config = dict(
    arch='conformer',
    model='sound classifier',
    dataset='read English sentences (LibriTTS-R)',
    train_examples=15625,
    noise_aug=0.002,
    n_mels=80,
    hop_length=160,
    input='log_mel',
    spec_augment=True,
    win_length=400,
    targets=['voice'],
    num_classes=2,
    norm='layernorm',
    hidden_act='swiglu',
    mlp_ratio=2,
    head_dim=64,
    fused_qkv=False,
    qk_norm=False,
    inner_norm=False,
    kv_group_size=2,
    subsampling=4,
    layers=12,
    width=160,
    positions='sincos',
    kernel_size=15,
    loss='cross_entropy',
    init='kaiming_normal',
    residual_init='zero_last',
    optimizer='adamw',
    learning_rate=0.0011,
    beta1=0.9,
    beta2=0.999,
    eps=1e-08,
    max_steps=9100,
    batch_size=256,
    epochs=149.1,
    lr_schedule='cosine_restarts',
    final_lr_fraction=0,
    warmup_steps=180,
    weight_decay=0.4,
)
Rows from block 3, named by matrix and row number. Rows with one number belong to one neuron. Each number is 200 + 20 x the weight over its row's rms, rounded and kept within 0 to 999. All counts start at 0. After the name is the row's rms in percent of the matrix's.
# gate: first MLP gate (model.blocks.3.ff1.gate.weight, 320x160), inputs 108-159
# fc1: first MLP up (model.blocks.3.ff1.fc1.weight, 320x160), inputs 108-159
# fc2: first MLP down (model.blocks.3.ff1.fc2.weight, 160x320, transposed), outputs 108-159
gate.268,090,208,226,178,198,180,217,190,191,227,200,172,203,219,178,169,192,179,196,209,203,182,183,216,234,183,183,183,198,191,226,179,189,223,181,211,179,219,205,170,144,157,188,207,157,199,193,177,164,181,192,180,164
gate.269,132,236,201,187,228,187,205,173,202,190,158,231,185,201,203,211,166,220,213,189,183,223,224,216,188,168,162,191,246,209,203,202,173,185,198,203,154,165,162,201,205,211,205,205,170,199,187,175,198,180,211,201,195
gate.270,098,190,192,227,206,213,220,232,193,189,163,182,200,183,200,206,172,193,204,188,202,200,218,171,175,191,211,214,235,220,200,174,234,187,207,141,196,210,192,204,170,220,192,208,172,161,222,221,171,207,200,191,208
gate.271,100,176,179,219,181,180,221,207,182,203,180,182,214,173,200,187,216,198,187,230,194,173,182,188,208,201,204,214,218,188,165,195,192,197,201,219,184,161,208,175,209,185,166,173,206,186,206,192,171,173,191,174,176
gate.272,089,219,167,160,202,185,203,179,193,216,231,195,140,225,196,174,202,174,194,194,190,198,203,208,217,191,208,200,212,169,180,197,193,199,210,205,230,208,166,212,195,222,193,225,190,212,160,211,215,178,192,181,173
gate.273,132,202,205,205,215,181,217,190,203,199,184,213,213,220,179,174,198,231,198,168,202,199,228,209,211,206,214,195,201,196,225,137,199,198,157,197,164,183,202,187,187,179,196,188,197,185,225,218,191,189,197,196,202
gate.274,090,217,236,199,180,196,179,172,203,227,202,234,209,196,171,206,173,178,206,179,205,188,223,189,204,217,204,167,198,212,177,186,188,205,198,212,199,186,147,189,199,190,195,186,191,225,203,201,193,207,169,178,195
gate.275,094,195,220,191,175,178,232,231,180,232,196,171,191,240,229,190,216,213,194,226,189,148,210,223,220,196,189,179,193,209,190,195,169,202,169,203,237,211,166,184,182,170,229,187,197,182,180,207,202,198,236,171,201
fc1.268,088,222,164,192,193,212,229,155,179,184,170,150,199,186,162,168,233,227,180,200,169,170,195,217,220,195,209,191,183,208,183,205,206,193,208,222,178,207,200,192,188,189,192,176,224,176,199,203,182,196,183,203,206
fc1.269,134,169,214,166,209,156,177,234,199,195,178,185,177,202,209,205,176,222,180,172,189,192,191,200,182,190,182,214,218,188,151,181,204,171,192,211,182,192,197,209,221,197,207,203,215,194,186,247,217,202,206,173,197
fc1.270,087,213,160,196,178,197,208,227,188,217,230,212,247,169,188,182,198,217,193,231,206,212,184,180,201,231,225,202,172,187,193,193,187,225,174,217,210,202,227,177,231,192,192,184,210,198,168,190,191,198,213,194,189
fc1.271,099,192,173,170,204,215,215,203,222,181,177,229,186,216,158,175,199,206,233,200,235,239,170,204,180,178,175,227,223,215,201,209,192,199,200,224,190,200,233,188,174,203,199,228,157,187,187,209,225,185,216,194,206
fc1.272,086,214,202,209,222,182,185,194,212,179,218,200,216,199,193,198,201,182,212,210,210,189,219,181,171,167,235,219,201,181,181,200,180,195,201,216,234,203,172,216,182,224,206,226,196,249,184,210,213,196,210,216,228
fc1.273,137,200,173,227,234,235,225,215,196,202,177,175,203,178,233,201,209,195,193,197,208,218,187,194,192,238,214,217,202,170,159,188,232,211,193,185,160,201,192,197,221,171,211,205,237,187,194,204,200,213,184,209,210
fc1.274,094,198,217,187,187,197,198,193,198,234,203,202,219,207,211,176,220,153,204,232,241,214,190,172,211,200,233,222,177,240,200,192,190,214,187,223,210,231,181,226,209,210,244,208,249,197,244,153,177,183,190,197,212
fc1.275,097,216,242,204,242,228,185,182,209,178,195,210,203,210,193,195,222,181,189,194,167,227,179,148,222,221,195,216,175,194,219,168,192,216,197,188,173,210,207,210,207,170,161,206,150,204,212,232,154,197,187,201,219
fc2.268,072,201,222,168,188,203,196,187,183,204,177,206,170,218,240,209,236,198,159,241,215,189,202,211,232,211,182,198,187,241,215,181,201,219,185,179,189,201,168,183,200,188,190,187,228,193,176,229,171,198,160,206,192
fc2.269,177,209,209,191,212,180,214,180,191,216,206,192,237,213,178,188,168,174,225,214,208,231,184,224,196,183,235,216,225,183,198,200,217,169,185,211,208,184,198,194,210,220,187,219,201,204,214,226,188,211,227,191,221
fc2.270,100,226,195,195,215,171,222,197,185,225,208,206,184,189,192,207,191,189,222,235,167,247,199,207,216,207,173,187,224,207,225,183,225,184,217,204,212,195,136,199,177,187,227,217,189,219,195,221,188,200,213,230,174
fc2.271,083,192,175,233,208,210,206,205,197,211,198,189,231,208,200,173,181,184,189,197,188,206,197,205,207,200,209,208,209,151,210,210,214,192,213,223,179,199,231,187,206,168,182,195,181,177,177,195,184,174,184,167,172
fc2.272,072,178,178,183,196,198,205,184,182,212,206,201,184,208,184,202,213,221,247,238,208,224,204,213,205,201,206,200,219,193,187,192,210,181,222,226,227,207,176,209,223,243,220,245,241,212,223,198,207,178,258,217,227
fc2.273,189,193,184,182,180,162,193,182,168,206,197,193,183,168,203,193,192,197,244,186,222,226,198,213,188,205,224,204,196,228,208,205,212,166,223,246,220,212,202,207,210,235,210,236,176,209,222,167,192,195,231,242,256
fc2.274,071,223,192,169,191,215,230,216,184,195,208,207,175,174,198,223,199,223,227,186,195,195,209,211,152,197,182,202,166,195,166,209,191,202,207,215,204,192,225,215,250,214,155,180,215,200,180,186,215,220,186,180,201
fc2.275,045,178,178,158,202,209,201,217,185,195,195,178,169,207,139,198,212,206,171,207,185,211,190,203,206,208,189,206,189,234,190,200,195,185,189,209,272,208,212,210,206,188,193,217,183,211,194,206,207,195,184,201,217