config = dict(
    n_mels=80,
    hop_length=160,
    input='log_mel',
    spec_augment=True,
    hidden_act='swiglu',
    head_dim=64,
    width=160,
    loss='cross_entropy',
    beta1=0.9,
    final_lr_fraction=0,
    warmup_steps=180,
)
Rows from block 2 of a small sound classifier, named by matrix and row number. Rows with one number belong to one neuron. Each number is 500 + 25 x the weight over its row's rms, rounded and kept within 0 to 999. All counts start at 0. Numbers have three digits each. After the name is the row's rms in percent of the matrix's.
After each neuron's rows are labels from the 100 clips, of 14848, where the neuron reaches its largest size: "loudest band" is the band of the loudest frequency at the time of the peak; "strongest on" is what is common among them. Only what is clearly more common there than usual is listed. The data: read English sentences (LibriTTS-R). In brackets: how many of the 100.
# gate: first MLP gate (model.blocks.2.ff1.gate.weight, 320x160), inputs 0-79
# fc1: first MLP up (model.blocks.2.ff1.fc1.weight, 320x160), inputs 0-79
# fc2: first MLP down (model.blocks.2.ff1.fc2.weight, 160x320, transposed), outputs 0-79

gate.227 132:511562505525496575530476478522518485545538505484462488455478475480541510541523515528519501522509487482482457500472450478453532502489473481463506486458515527472481492469491479502489511495500488494484517513502488499467483464477533511504518519
fc1.227 139:528528513492494531558473490539476523517515470516508493478501462498558522501486479542513519542519468465480451535481454521428502478527481446494485521485496547478455480515489494524506533509507488530476446496505507507470461435466513491481513521
fc2.227 190:537557512476527545488453482512499490444486462511483507521515473487545520469445448459479468531495493513503532515521524505492520540512465489488505464494444495486497499498501498484531490512522514488539485459481509505535479456503478509497494448
loudest band: 250 to 500 Hz (37)
strongest on: voice: male (78)

gate.219 089:519470532494539473486502506521537493531499527520484501479502487463477532520529498489508543496522539469461516517475479488471496531533476477530499499512487473469509553499463548486526523502562483499499528471447477495498492474474509535464531492
fc1.219 079:492460528467504486491506514493526468521525519503486518483509489475519504524487522521492497492572525508518485516527493529476493464499484520488548504471523497470501520488547540554484458497474473491454525512510464478516456556567538474495519483
fc2.219 062:476454467499504527506550491517504484484482543505539487544508509506441422514518474481506520480518489523461482542510465507521494535535501468524480493525484494475517458488504467466477454525511484492535476499493499550496523506493495501509528532
loudest band: 4000 to 8000 Hz (29)
strongest on: voice: male (78)

gate.115 108:517491531532534518456507515522497449486542539488468496490499506521456491506511528515539507533528518478513506497531486541485524516515517512490543503510485449506506496512495518475465496487515481459485497540558514470480517539461516506507514505
fc1.115 106:517500503489535470490529521517537502490551491503578489511501489486473480461463502514497461495494492514497529528477482520542484434462500525539466499499506527533475501528495502488513554477508487493495478488487537500465482471497455519482489452
fc2.115 140:549455459503497540486482494499491502456467518558529514514520500492503495459470521445515522546488511506463490499493510520504498508509484505473498465521470494452504456489505494541526497526546533469539507488469538528529483438503489516509510498
loudest band: 250 to 500 Hz (30)
strongest on: voice: female (88)

gate.82 078:513539502526522495542546494499531508470499484505482529508508509514534499517516472493498504487506505502485523532478492515558507509470490460514520530487496495512485499470441517492527529497513472506492471504493518486528475498535502480476540538
fc1.82 082:522512498467457463492474514489524483487477520503507483482503506521535491525488506494504501485475493483545507503494478519488552471535525490527537543552510478460500507490544446488463502510544482473540486458504515513488550517459468484509546490
fc2.82 069:513544493469494443511430518463462502434470518522515494536482520528521544490516515506507508488494536498520522496523493529518469507531480509502496494492528520487509492490501496508488488474467497497522484514543480494517468542474512497484469508
loudest band: 500 to 1000 Hz (37)
strongest on: voice: female (86)

gate.225 094:466495508543517475512474508457463499495565555506523492475487479509539518500492482496490482502470526461451475518537513507523515511482479489501520480518478536473498516474456489529525490507482519478534495529453486473481456469506519544456482517
fc1.225 089:485454477544497508520536456482506524509518498528549494506534482480488462483473536465534503479455496493514488523491476506493497495498524496458508557524513452476523468514514439500509518456534514509521505486492528539505487482495505506499519496
fc2.225 086:462494537454504476465485581453503468539497526467501510529486532539476505467505467514533507478476504482523501492530548488496480502503516505540541498488534465516527533517499471518495480465492495451523520530498493449515540509503499496487482503
loudest band: 250 to 500 Hz (33)
strongest on: voice: male (81)

gate.42 119:508505476535490510455502508518529489503528499493467498498482486519543509506527518522529469473471530507496501463543490514487532507479509522480502518472472512532522504485528487502491478479517520499530498501495503497509470514494536480511483488
fc1.42 108:480458557506472502493498546529496489515466496467509501493521519468464471487530504553537534511512495496494470503527526506521481504454517519522498514482537466534516478455540525502543475495490515520521477509512523532515481515482487492475512490
fc2.42 125:496482464463517448487502520523488527470479526509542542503487500477450504490464527510517509515509543525486541529509482531509512524474480478457539468504479502450505496476503476505511493487516464485515491504471470497518526482478482478518515497
loudest band: 4000 to 8000 Hz (59)
strongest on: voice: female (80)

gate.91 112:498446432503509473492544493508496486482491535495502499528495510488493484482470459464520484507547520505471531503500535517500501575514515534459527507518519504501543470472514460500510536523469518463523501502475536520543463478499543500552510539
fc1.91 114:513484493472550496472499492520504523524507488519500538521486489479495504471478502495443568512491537530459541479504507491496498512481483454471550479504500517493500502450490495469516484462477510522469547455440472462524532530476479524534492509
fc2.91 095:545488506503507476534566504503502483455492462456442497503477510513525479460507482513550465526532518498521516496497511531494506506509469509550461508506499503514476494550511502502509530475508489499496451441515523469466515464496480507466487447
loudest band: 4000 to 8000 Hz (55)
strongest on: voice: male (93)

gate.49 104:551502524533498526533515538488482532474483514480446480514519460515516478507526498516518526511523485461507529531516517470523494527520523503509459480460485520544485513470494460495497480537514505492515468524476522549469496499508493550457530493
fc1.49 106:465538493494517536493489468470496511513465522489520510494452508480494512518512538485509482536467489504531489461467493509510515531465545522500499519516515457454494492479517493484513487529465472509498510483530524465530516533493538450549493487
fc2.49 107:553488484527475501512484495537493490477523526493499455464498457468481468509512481459516513538503516489517496530483454491522521551465493484457540516542468495446479473516514489481472475496495505522481479490489482476499537482495528482470501492
loudest band: 250 to 500 Hz (30)
strongest on: voice: female (92)

gate.294 099:471463528496455476504534534529541532500520512533532504537515544484464505477490482489473470494464505486468446542500507468514499455529505497500513469531523505467497518506511493492506503503522476514515543480529501511517536510526520478511476492
fc1.294 092:485488529488512488490509491468495484493515520526496545441500521511489522504531502502495475511437441490497463521508505451541501494478538460485523498485484477511520518467531486526503457500526490472506510448512479541486497476531515482523437521
fc2.294 096:468512504461516428467488522482481498515509518511503525510521532531471499472455452496521503486467528516529531516529525461524493488510533537495536500484503521501509494493515508492529525488515451501531542492494478482541470496514505483503525474
loudest band: 500 to 1000 Hz (33)
strongest on: voice: female (100)

gate.234 132:497452460459523461524476511521501509519491537496516512513490493506496509474495530503497489461501492467479473494540486523511498529493518489530491512485495524495503465470550451530511446509503527466552494474476532511553487521502492508468569506
fc1.234 124:556536544506472484496444499468484507445504499517465452515517512484532529498495464481462493514497471521536537487446478503524510501513502539491496517505523478509495513504483534512483510482496492546477504495496475503522513506522548539505503506
fc2.234 152:495499514528479509540498447519500486476504477489484501497535502467544518553507490498467517514490466486511457491486489507503484483499522525489467526506504475507520508480509518501500514547484535538481511513543525513496477494479528524498464551
loudest band: 4000 to 8000 Hz (65)
strongest on: voice: female (82)

gate.48 099:473452487495455478490488530484553494508512515530532455497504546496466512494539511526481528496500496503488507514503525478453486508453510552533501523471513516482552469468493471507509496504513556491508500510508554505545482498508519528430489515
fc1.48 102:523538541487486515568477465514443519494531468463494531518516500512494497550487519494549523509491446471491503527467457500540532463523467488503524483519492518458490481501496464516513522513533478498498485512485508481473514488532505478479508501
fc2.48 094:477527513537477533492521544486473535545519512476480517485520528520509511513493494501491480502462502468544491478500495492517460458492517516510490505505525495517521518461510500561478512485463487501475547560522486492501504526487525508481475540
loudest band: 4000 to 8000 Hz (77)
strongest on: voice: female (100)

gate.128 081:481482527501496476514555495466497481499466510482465499513509500484532505509496526496482505525483503481468504524506517518534529480510480479507490448488519523507512488485497472486557441561543476521532486500523519492483499524508488523499491473
fc1.128 087:552487489512524540497528503526468515521501516478509443489510452504522459465464493546486499507520520450491484525509507513492491462550501521537483537509514540515473521463502487497489513448537494513481471538491501503521525520497460469508502502
fc2.128 088:477520524529542516576502516515459523488504453494492451550516490504522526516527488517481538476490507472509460475480504486470494505533470537520467516504521510522460515514497499502509522484498532495468496491507500456477471508511481546470502475
loudest band: 2000 to 4000 Hz (29); 4000 to 8000 Hz (28)
strongest on: voice: female (83)

gate.10 114:494477522506474511478490459473517484523502525532555488538559500480483494442509510523504499523502477466470508453502479472498486499461464533512523499511502450525521490537485514476484524466564526488505516484461494452549478484505483493480529512
fc1.10 115:463515533498457497490500518508494510506451477510485495511503477505488511505489515518492541493547530537521522528531481527512496501492492457513486512504524466487507493492555494512532510452513505546506499509476523486468522532514417503466495443
fc2.10 119:448509467528514505538477446512472534528473514471461510525533471476477505531515493492482503501492477517502491534522469464523543502514518478443465511461506527504474502462472483497483458527481504536482479506490490532453475510516515501532517536
loudest band: 250 to 500 Hz (40)
strongest on: voice: female (93)

gate.205 081:531520490496565461521546488482531491450460521506513510567485519485494518487519541502510524428511497483506517479518480517516483457500505479484509528512524474496524501488521508495475522464484492509517498530508502521492457509493543490521502488
fc1.205 088:430460514467556471483482494451536493483522484491492525480502522495497470478540513460515487477519478536512531520497493505501460475510518540494466502456485458501519482528497455491501491528525470482521536506537503456534506499493531510497472522
fc2.205 060:573478498524490547498488495525510472477496488517521528458490484459479514449481509505535502552476485496489485505492496540470544481498464466493512485505481517488502498505515470532504546496523519477525472493472503497531518455469446488493481483
loudest band: 2000 to 4000 Hz (39)
strongest on: voice: female (83)

gate.0 112:459492552523486450536464526469477530498508513503439529524545486508511504492480494473474479469515505523514521497510463493530551525537482486492529485512532501504507511512483548513497495473470534508485553519522499518486553522537512508510526484
fc1.0 110:456537508495506488478504511496468481476466493502513534508477509494458516488479460506503500474520527563485490478506477511475550575543477488476534490523523501481501511487482551494490533465506521521485523503509469537547512509494513500535510491
fc2.0 123:474521469477443502513457497556499521488539498530496517503497510488542525498512484508500488499545472551473506520508511496493550494494467500496530470478517507530486485530493527491481500493494486481501510476497500475488488473531502503508528550
loudest band: 500 to 1000 Hz (30)
strongest on: voice: female (89)

gate.13 082:531505481534508487450496482518529534524492463504542506495506512498483465479498518505516550501505524467530495477452482487480472495507477484453450485487502508462500500502528520521454513533498520539507466508524518522504496510529478531509524484
fc1.13 075:555513490530486507528481500498478496518500484479465529503471495518492523497509526548517494488469498492459505483471499461482477480462499497559530481501496493495532514507437500534495493511529530497495465488504517516516483504466538525480483527
fc2.13 054:496544472457501486496509466555486477495505474516504506489494440486457473481503515519496514466550502547494492501503511506521474460504502506531523485479485487499530470505505533442468506500498488484505481477519476520508480509484481486450518494
loudest band: 500 to 1000 Hz (30)
strongest on: voice: male (91)

gate.41 121:486530527511520534477506536510471488481504522457499488444498487518503498545524465475485504477486478475477469529476475461485518517492539470465506461489469493507532475475465462472504503545510465497511481512524492507461510482519537496540508568
fc1.41 120:469473481524478502520532487522487485484496475517535497497507510559527511466494527501496518489464454492460476506499485472508495484515516492514485471486506555554503407473505525492499530500464520512526499476498500493500419448536537490538476569
fc2.41 162:465485489474493502493492476511468527513490494526538549469514481495495498519478514474471506521488506529441492531504487499494492484492534465464508455499453480484526480445503476532504489541542504475507505518472508545513481480507495496551506548
loudest band: 500 to 1000 Hz (38); 250 to 500 Hz (34)
strongest on: voice: male (88)

gate.252 102:495488542467466543496501532488528491511489430496464494520495511514508550525541489519509507458483519477494482493506509535539480513476475497435489498475526512549516517525510513482506525470492520503470484502538501505475500504498489516461486495
fc1.252 103:506503471473499518474447499508500465503532561500468507513486505512526521476523548527456492504429522515493503485540503510479497506508529489500488501534519495499515512477527493472476499504464491478545507523483491495506534529500500484551519481
fc2.252 092:503538503483521497500518502483512533476484468470469524508492491492530546533489479487496490500534539472533503489493513508494534503478491506489524488478485522492524493483526463568503418528489521480518528524472517514528513495476505474487502544
loudest band: 1000 to 2000 Hz (38)
strongest on: voice: female (99)

gate.23 094:539476495520542530524522461476513524526491467497490512520475475537528496515495537537517523518482490461512473529479519458463475493490485509536513501480489532511513513492462501509471544459463447497530476462492524501442485479528505556494499526
fc1.23 099:490528504497457517517492497451521471493525538495519506485500500465455474506511482466488510492516513521551531495499528479511515502473483473493527472521448495485518465520499478512504482537485519488506544485494533505548524550512497456504466523
fc2.23 088:537451485504526455502488508487499474507448547509505517498522498509442485532490481486484487494500514486504497506495460514501515556477503476465509535517496532453493527504521467516496485521502521524533484499476497516510541491465504480510523508
loudest band: 250 to 500 Hz (41)
strongest on: voice: female (83)

gate.21 102:542494473515491491526510502520494502483489468473458461502512427485519484479522519514504490535457504479495512469508528542501513527488487467525453509506522519528513475519461503512511515485505504507490470528496562516504472488536476485466458506
fc1.21 102:525528508531493473517539540506494513504484440517480472504544448508530480520485509538506480520499497504534509518473495527525525514493512508495449462488463495555486506498513496480483512523541496513468469490493516503485470480547482475476490463
fc2.21 113:514483505505512487537557499509460505502496461501527503513512535489547502498472547547532517500489493473485490433501522496485418479525508527510462536513530503518503512490506513499515531477512504471466468488530517526493449491515458555488484479
loudest band: 250 to 500 Hz (44)
strongest on: voice: female (84)

gate.139 098:508487483496474511534545530494490468496484503504451545558562533491526499484492494512509487515507525526478494461461538438497524511519474494484503504495494486496470511510501504506488521481511476492476477512492475490450467510465485509517545491
fc1.139 096:509537543514564488451546509476492504533508482545445510513500526523525499497508490496474472492517505490526553475568519485532441502536479508495510540446507502530489503496476505502559499486526527475479501502492524510516508501550490500524504456
fc2.139 065:508441500474504547522533486568486513516505517495470484527484475495517505545512550521491515453539459465549509484523512514525485499489532518482488508470515508522507496470495469500487476496483497436486490554513542493515496523521544512507531523
loudest band: 250 to 500 Hz (40)
strongest on: voice: female (85)

gate.311 086:482526521547514518488509499522486495516509508487459505510528546445553507486523537499511499455474472529492497517498532459494482495472508504503485492429533506548483514514514521519486502497464473493506480513530498490489421493522514522527531512
fc1.311 078:468590524523500480526521485537493476513497498499472516507502525545517517463483501509494514520528482545509502526511541522514523479542496507473537482503518515515460484524523542491457555482510508483507437466498504527488476463495503534523520488
fc2.311 086:512522504495463556462498451488490521457509490497485464505553505485512485539489494516522477545556483498520492526494514503511481464494505514504420499495482460521462515470505507465503484491473503535474493514532515474548524517512532454505478476
loudest band: 250 to 500 Hz (42)
strongest on: voice: female (98)

gate.220 089:485499510507475539545512525466471489460524522530518526484485532496500514510504478492532504491486470475491482448530513527493498490476536513487509476501479485436517500506498478535566518457479520481518507515531551504509493496499530476489527493
fc1.220 091:485503477545514471490455496488463546545512457504493521487505529535530497500510495449489490514507549517526496512474506456501547475515487511473519551536515514518513512479533529512467473460486524556455529499479474477486510492474491537493496511
fc2.220 075:530497529501533536491483533484498421511482484489501501512489457488529491509524521480545497447557488500527497470508513534500487532516500467458506504482512510530523505493501484507490477498493516484494494461509520515495552500507435488473513497
loudest band: 4000 to 8000 Hz (55)
strongest on: voice: female (99)

gate.210 080:494532503488492501467534516476475490510498540552497493524510514458532480510484501498478503432467508524521510511502500516496524520520526526487526534476492503523512513503521433521540465507482528463541556519495509499527497539503508488489526482
fc1.210 086:480534555497502473520514493489502511478443526544470495508520551529492481448490489500475490457457459507509514512537505536495514514492500477489511501498490541534531491531499527526483485497482505515518529487484503481504557518506482521485472482
fc2.210 067:481513496497497487572534460545493482460526476500498533511468492527535511485466496485442464521500494480478540476518473528517535571514511512535496515508492487505530481504490511538493524506495526467507478511493511489518501513490507539538474507
loudest band: 250 to 500 Hz (31)
strongest on: voice: male (93)

gate.317 118:486514519462509499498499502524468520527521504518479522505518521489477489469463495520543488503505484491450480487555517507520533511526527464482512464492458479449533504468528476523522484534502532504514519494520501481531487488467498494527506492
fc1.317 119:502476492528505543480514546522512494495523510509529453511490473520520532488486450461430484482478502474495504465533516527484491510464473510516495488468520519488487479493504463509492498443447509445514515511519462480544521496491488463457522503
fc2.317 151:508507437506533474488531459556528502491538493476512471521514472461472476508514484495501540488554497494472493532488473498490490500459491547486476479500470508479474484546441523436472524473498519525474503487485503469490460492514533521503488492
loudest band: 4000 to 8000 Hz (51); 2000 to 4000 Hz (39)
strongest on: voice: female (85)

gate.307 135:457511515489511507557545523453467515516513472527509483516533491514522492502492451478503507550483494491458496492467471484446515493524481519543486483534491511451489463481481505515523486539501499512493474505478513521477456453499474496459505476
fc1.307 133:528488476489536473495462486537503515487477527494525488511519531529477473499530524530498484490443523468489468494483444513508505474505506500500448539520511517494458529521522495510533546477525496520503478480497503503507480504480484509485538465
fc2.307 126:503525512540520499500526507504465511489516453472470471540530523528535476524513465497544500496513515458516516494478486513487498472536493514549507507508510499511504511488507500488507533500491506521451499514523517442488498521534520519458469497
loudest band: 250 to 500 Hz (37)
strongest on: voice: male (89)

gate.99 094:505535508484518536513514498471473465491507488530532482542478528554549516499509527527474461520512540480455505462515540512463437449490484482523461501469500499548495521470494480514511468421517496464520517473489460453513493470477509499508469525
fc1.99 096:482472502514476504513512491542497523512477473531481477447480470495504478500493478444539500501537472521488510517528490469468526513479478538545446506505489503521466501471447502547500466529457523510484496482486483528481484492496513536498506530
fc2.99 096:507464498542471475513516541484494501530487484542540499513482515527505444474511535478538476481485488518464500493522490515534480517543505466517467508528530476551534496505525528508502524486531525472491488502515514490494508531552463490517485517
loudest band: 250 to 500 Hz (33)
strongest on: voice: male (88)

gate.171 066:485496519527523495523529503448479512486491489535493555472462511529474453487519487465531476532486511557518503499501506519536491503491521503486485493504482503508491512502620507520522492511508464556549508496482504520499518504498494484501508523
fc1.171 070:513531488437498484553554551523495493510504471486543525476467497513544528491497484476480521515475456422503509541487489540499520472498470511466535500474525557508484505522492496489530521517523516510486506528528475509500499514495509482477489455
fc2.171 058:462481522529556481503506511466532502484498471518543506522463436516464508512565486516505509498530467516526493497480447521483501517492505472498485519514501530498498528513488532493490531500520481525522492472485501486498512489510485549503520532
loudest band: 1000 to 2000 Hz (31)
strongest on: voice: female (89)

gate.97 067:485550524539497542478508512530512490541505494516507530522490559468461461533488525504507507479456505493507535542479474517520533482527493512512531511560492437474543490441514545547514489515557506490492511489503508520510470516530505527493516503
fc1.97 074:512518515481552465509540512515471491482473482499475508536516509479510484509499530514521505502498484508490526512503542497500492481510490528479443498527479587517459515530575526587516443493517502514493482480487516468497498511501512527470487501
fc2.97 048:465501492474503611507514477451502488473503513535476493519487455518533473506503543468495495498533508503507510528500462493512547506492457475476507473503491482496497467474503502542522455510507514487508532487507484515509493511499517496505514477
loudest band: 500 to 1000 Hz (32)
strongest on: voice: female (88)

gate.224 083:465530521467520529477447507492507476538483489522449505500509498527465546490560503499517498515506502458456492507510530492467480580499497499504472528498495482489491505535521486497479483461490540435502482502540498514539471512526500430503525508
fc1.224 082:511474470518521519504496541465511508486456497520537470490495512533531460521461517537416492484497537496482513488531509498509520473470501494447497516429490509464501484474468519513475472507447554503494507478470499505504509527541507517477543499
fc2.224 042:488466503499504437522478498483474526468499520509463536536540496491434487498487462503482485547502477483589505545514498508491497531478485505480516509521492496481435505464491473459495521502494502503493460458498500500506496477496482493461510467
loudest band: 4000 to 8000 Hz (46)
strongest on: voice: male (82)

gate.249 089:519539481492504531517535523499533509554518522512548507505516548586479527501508462490512491470509470487492491467448525527471534516480488499487514489511523511519520510469452506491491484482527497477510518482498486503480509474503537520494509514
fc1.249 088:491522472504515559519539472479484509490516496483526517496536529466486523535521534521547493510511512464519478486458481502484527460450461530486516503513439517483465503497499504512514492520484500515505495524514476530503512503502575464482552484
fc2.249 063:497526464513469430561495525494522465523506513475440503529486516516503507464503490499582486551519493505474507483508522481495529505516470497520505499517502517515496519519475500498518556480503526495525487451465484497484486495518468466495518463
loudest band: 250 to 500 Hz (43)
strongest on: voice: female (97)

gate.273 101:455542500516458512535477465461495518462520494488494491517488486485497532476521487510512472501485489480496479481491493486526488519495486529511526509501471480527525546536503451509501541468465521523468518465506487518502529498504529520496489462
fc1.273 113:492481532500502532527481506483521492497497455467505472495487480478485553482505487492527499524475536466510479475531504533477467517472484527520491538502480486495471510518495484506497504502471551481463462551523481505539501503492491491475503507
fc2.273 116:526512505515477531473543483489523506506502454497529484504532495492525498486491487481447481517487471478477480535519527520514528482466517532512492485482490467518447493506470525503496543474475565490489507534482520474528468508511517506511465495
loudest band: 4000 to 8000 Hz (29)
strongest on: voice: female (99)

gate.281 080:540508494490493528519516498517537481491473482490524519511476519543518522498484502457483508469468501494524496492492509537482467508494521496547496507502460443486497470533475533505524493554546514482491477538494520516551504453477501500493509530
fc1.281 077:474495537454491498512465484505496520478510520517483486494490542501477479481532475513499518483494544521481485564463415442473493519470483498492488499521525476533518494450502470484490498526560494484527503484506465541513476563517506504499487469
fc2.281 065:476481506523502456522523504489488484507491468503482491519516515523502521519540472462536497481488465475478447477533491506487459473500468507498435487494489476503541459561538525465502511514502564480486475510503518508529499497525493534479519469
loudest band: 250 to 500 Hz (31)
strongest on: voice: male (85)

gate.233 082:497452497462503507481498552501526520514492521533511525487556544528529488502519483528486482481491500482511526482536504489532472483507504495459556514513518490496480492520517499508564491519525459548479499490512498526492554501495552467544496555
fc1.233 080:507476533527458540535503509437449476498539485484455452508486502529492484514533491485508519527493495441516478464491528550479488498508458487496444531463534498501511479526474483482497544513528529485506466511535510530524463525495489557506517487
fc2.233 081:526525494499555537489479449546503514481465452502468499459481481502534518513505462561430475510524508492492495508517480502494513515548517491510441518463485500498466501510474476447502492523525476528459502479488499524500500507519516450504502535
loudest band: 500 to 1000 Hz (39)
strongest on: voice: female (92)

gate.86 082:471495484542477528520482506444505512497522531508527527456507557527519565483547505472540477483494500509496522475493476483509503505498518529525546491497510473478483500510485513524537507490491491510486517485511493512524468465546520446531537535
fc1.86 082:511505583475554490462508503479482487497517503506488475492490493514495489507504529540471536476464464479515521462492525507511475468484480462474468518474506454514488524524482476485484482487487516471532490475504530504509543513514468509484484454
fc2.86 084:515493488541498570495470448540527476485488504462476494484550498474509520525490484523510547492506505471513491545473484504507492475490510517494501513498427517471503534503479509456516534551507466543475502504523526482480482493526506516507459493
loudest band: 250 to 500 Hz (29)
strongest on: voice: female (98)

gate.242 089:475512466521467491476483494480519501498509550473496485503497512517507534516555525515487537490509487478476502470502536508480503512459521523536476470489495507569505462491496493517504508507501512509523527529501547498549523494461466503459465526
fc1.242 089:473496452509499487475493532503525496511470487526483473507478485480533514509532505533490502536516496510477483459516487527490453549508504491523468545470516459515543528466472549467499507498496509471501495498511523506539488509483470515497500481
fc2.242 071:468448467457529502486517510519516465469488507459495485504497496470411471536501520528530503493541510518488509548500496503512487510504520511506491500497482503494494483508491480470525498530500493514512467483514519524524499502507514484512521491
loudest band: 4000 to 8000 Hz (44)
strongest on: voice: female (89)

gate.85 102:501515544489482481513471509461520507511482507507495496552505501502507484519490526487548491474490496484479491492512492501563526478501529516489486499496461488474485538528531484494536486533462487504537535491497520478512512526524493497520555482
fc1.85 106:480462517434511496503539481503500489467534454501448506535485483504520548507525527546489491509493489480526505508495495518524481506495520450492508480503493518538469533496514536505503500496520470525455486457524520421458517533483517546505498485
fc2.85 119:467448485466472479464525519485501498513495485503476510466510472458449495508518529474447462517524494519533489527500483471484509526441520452497550496516509468497550505470494499512468455532481484524523483507502466550512544525468525498478501494
loudest band: 4000 to 8000 Hz (33)
strongest on: voice: male (98)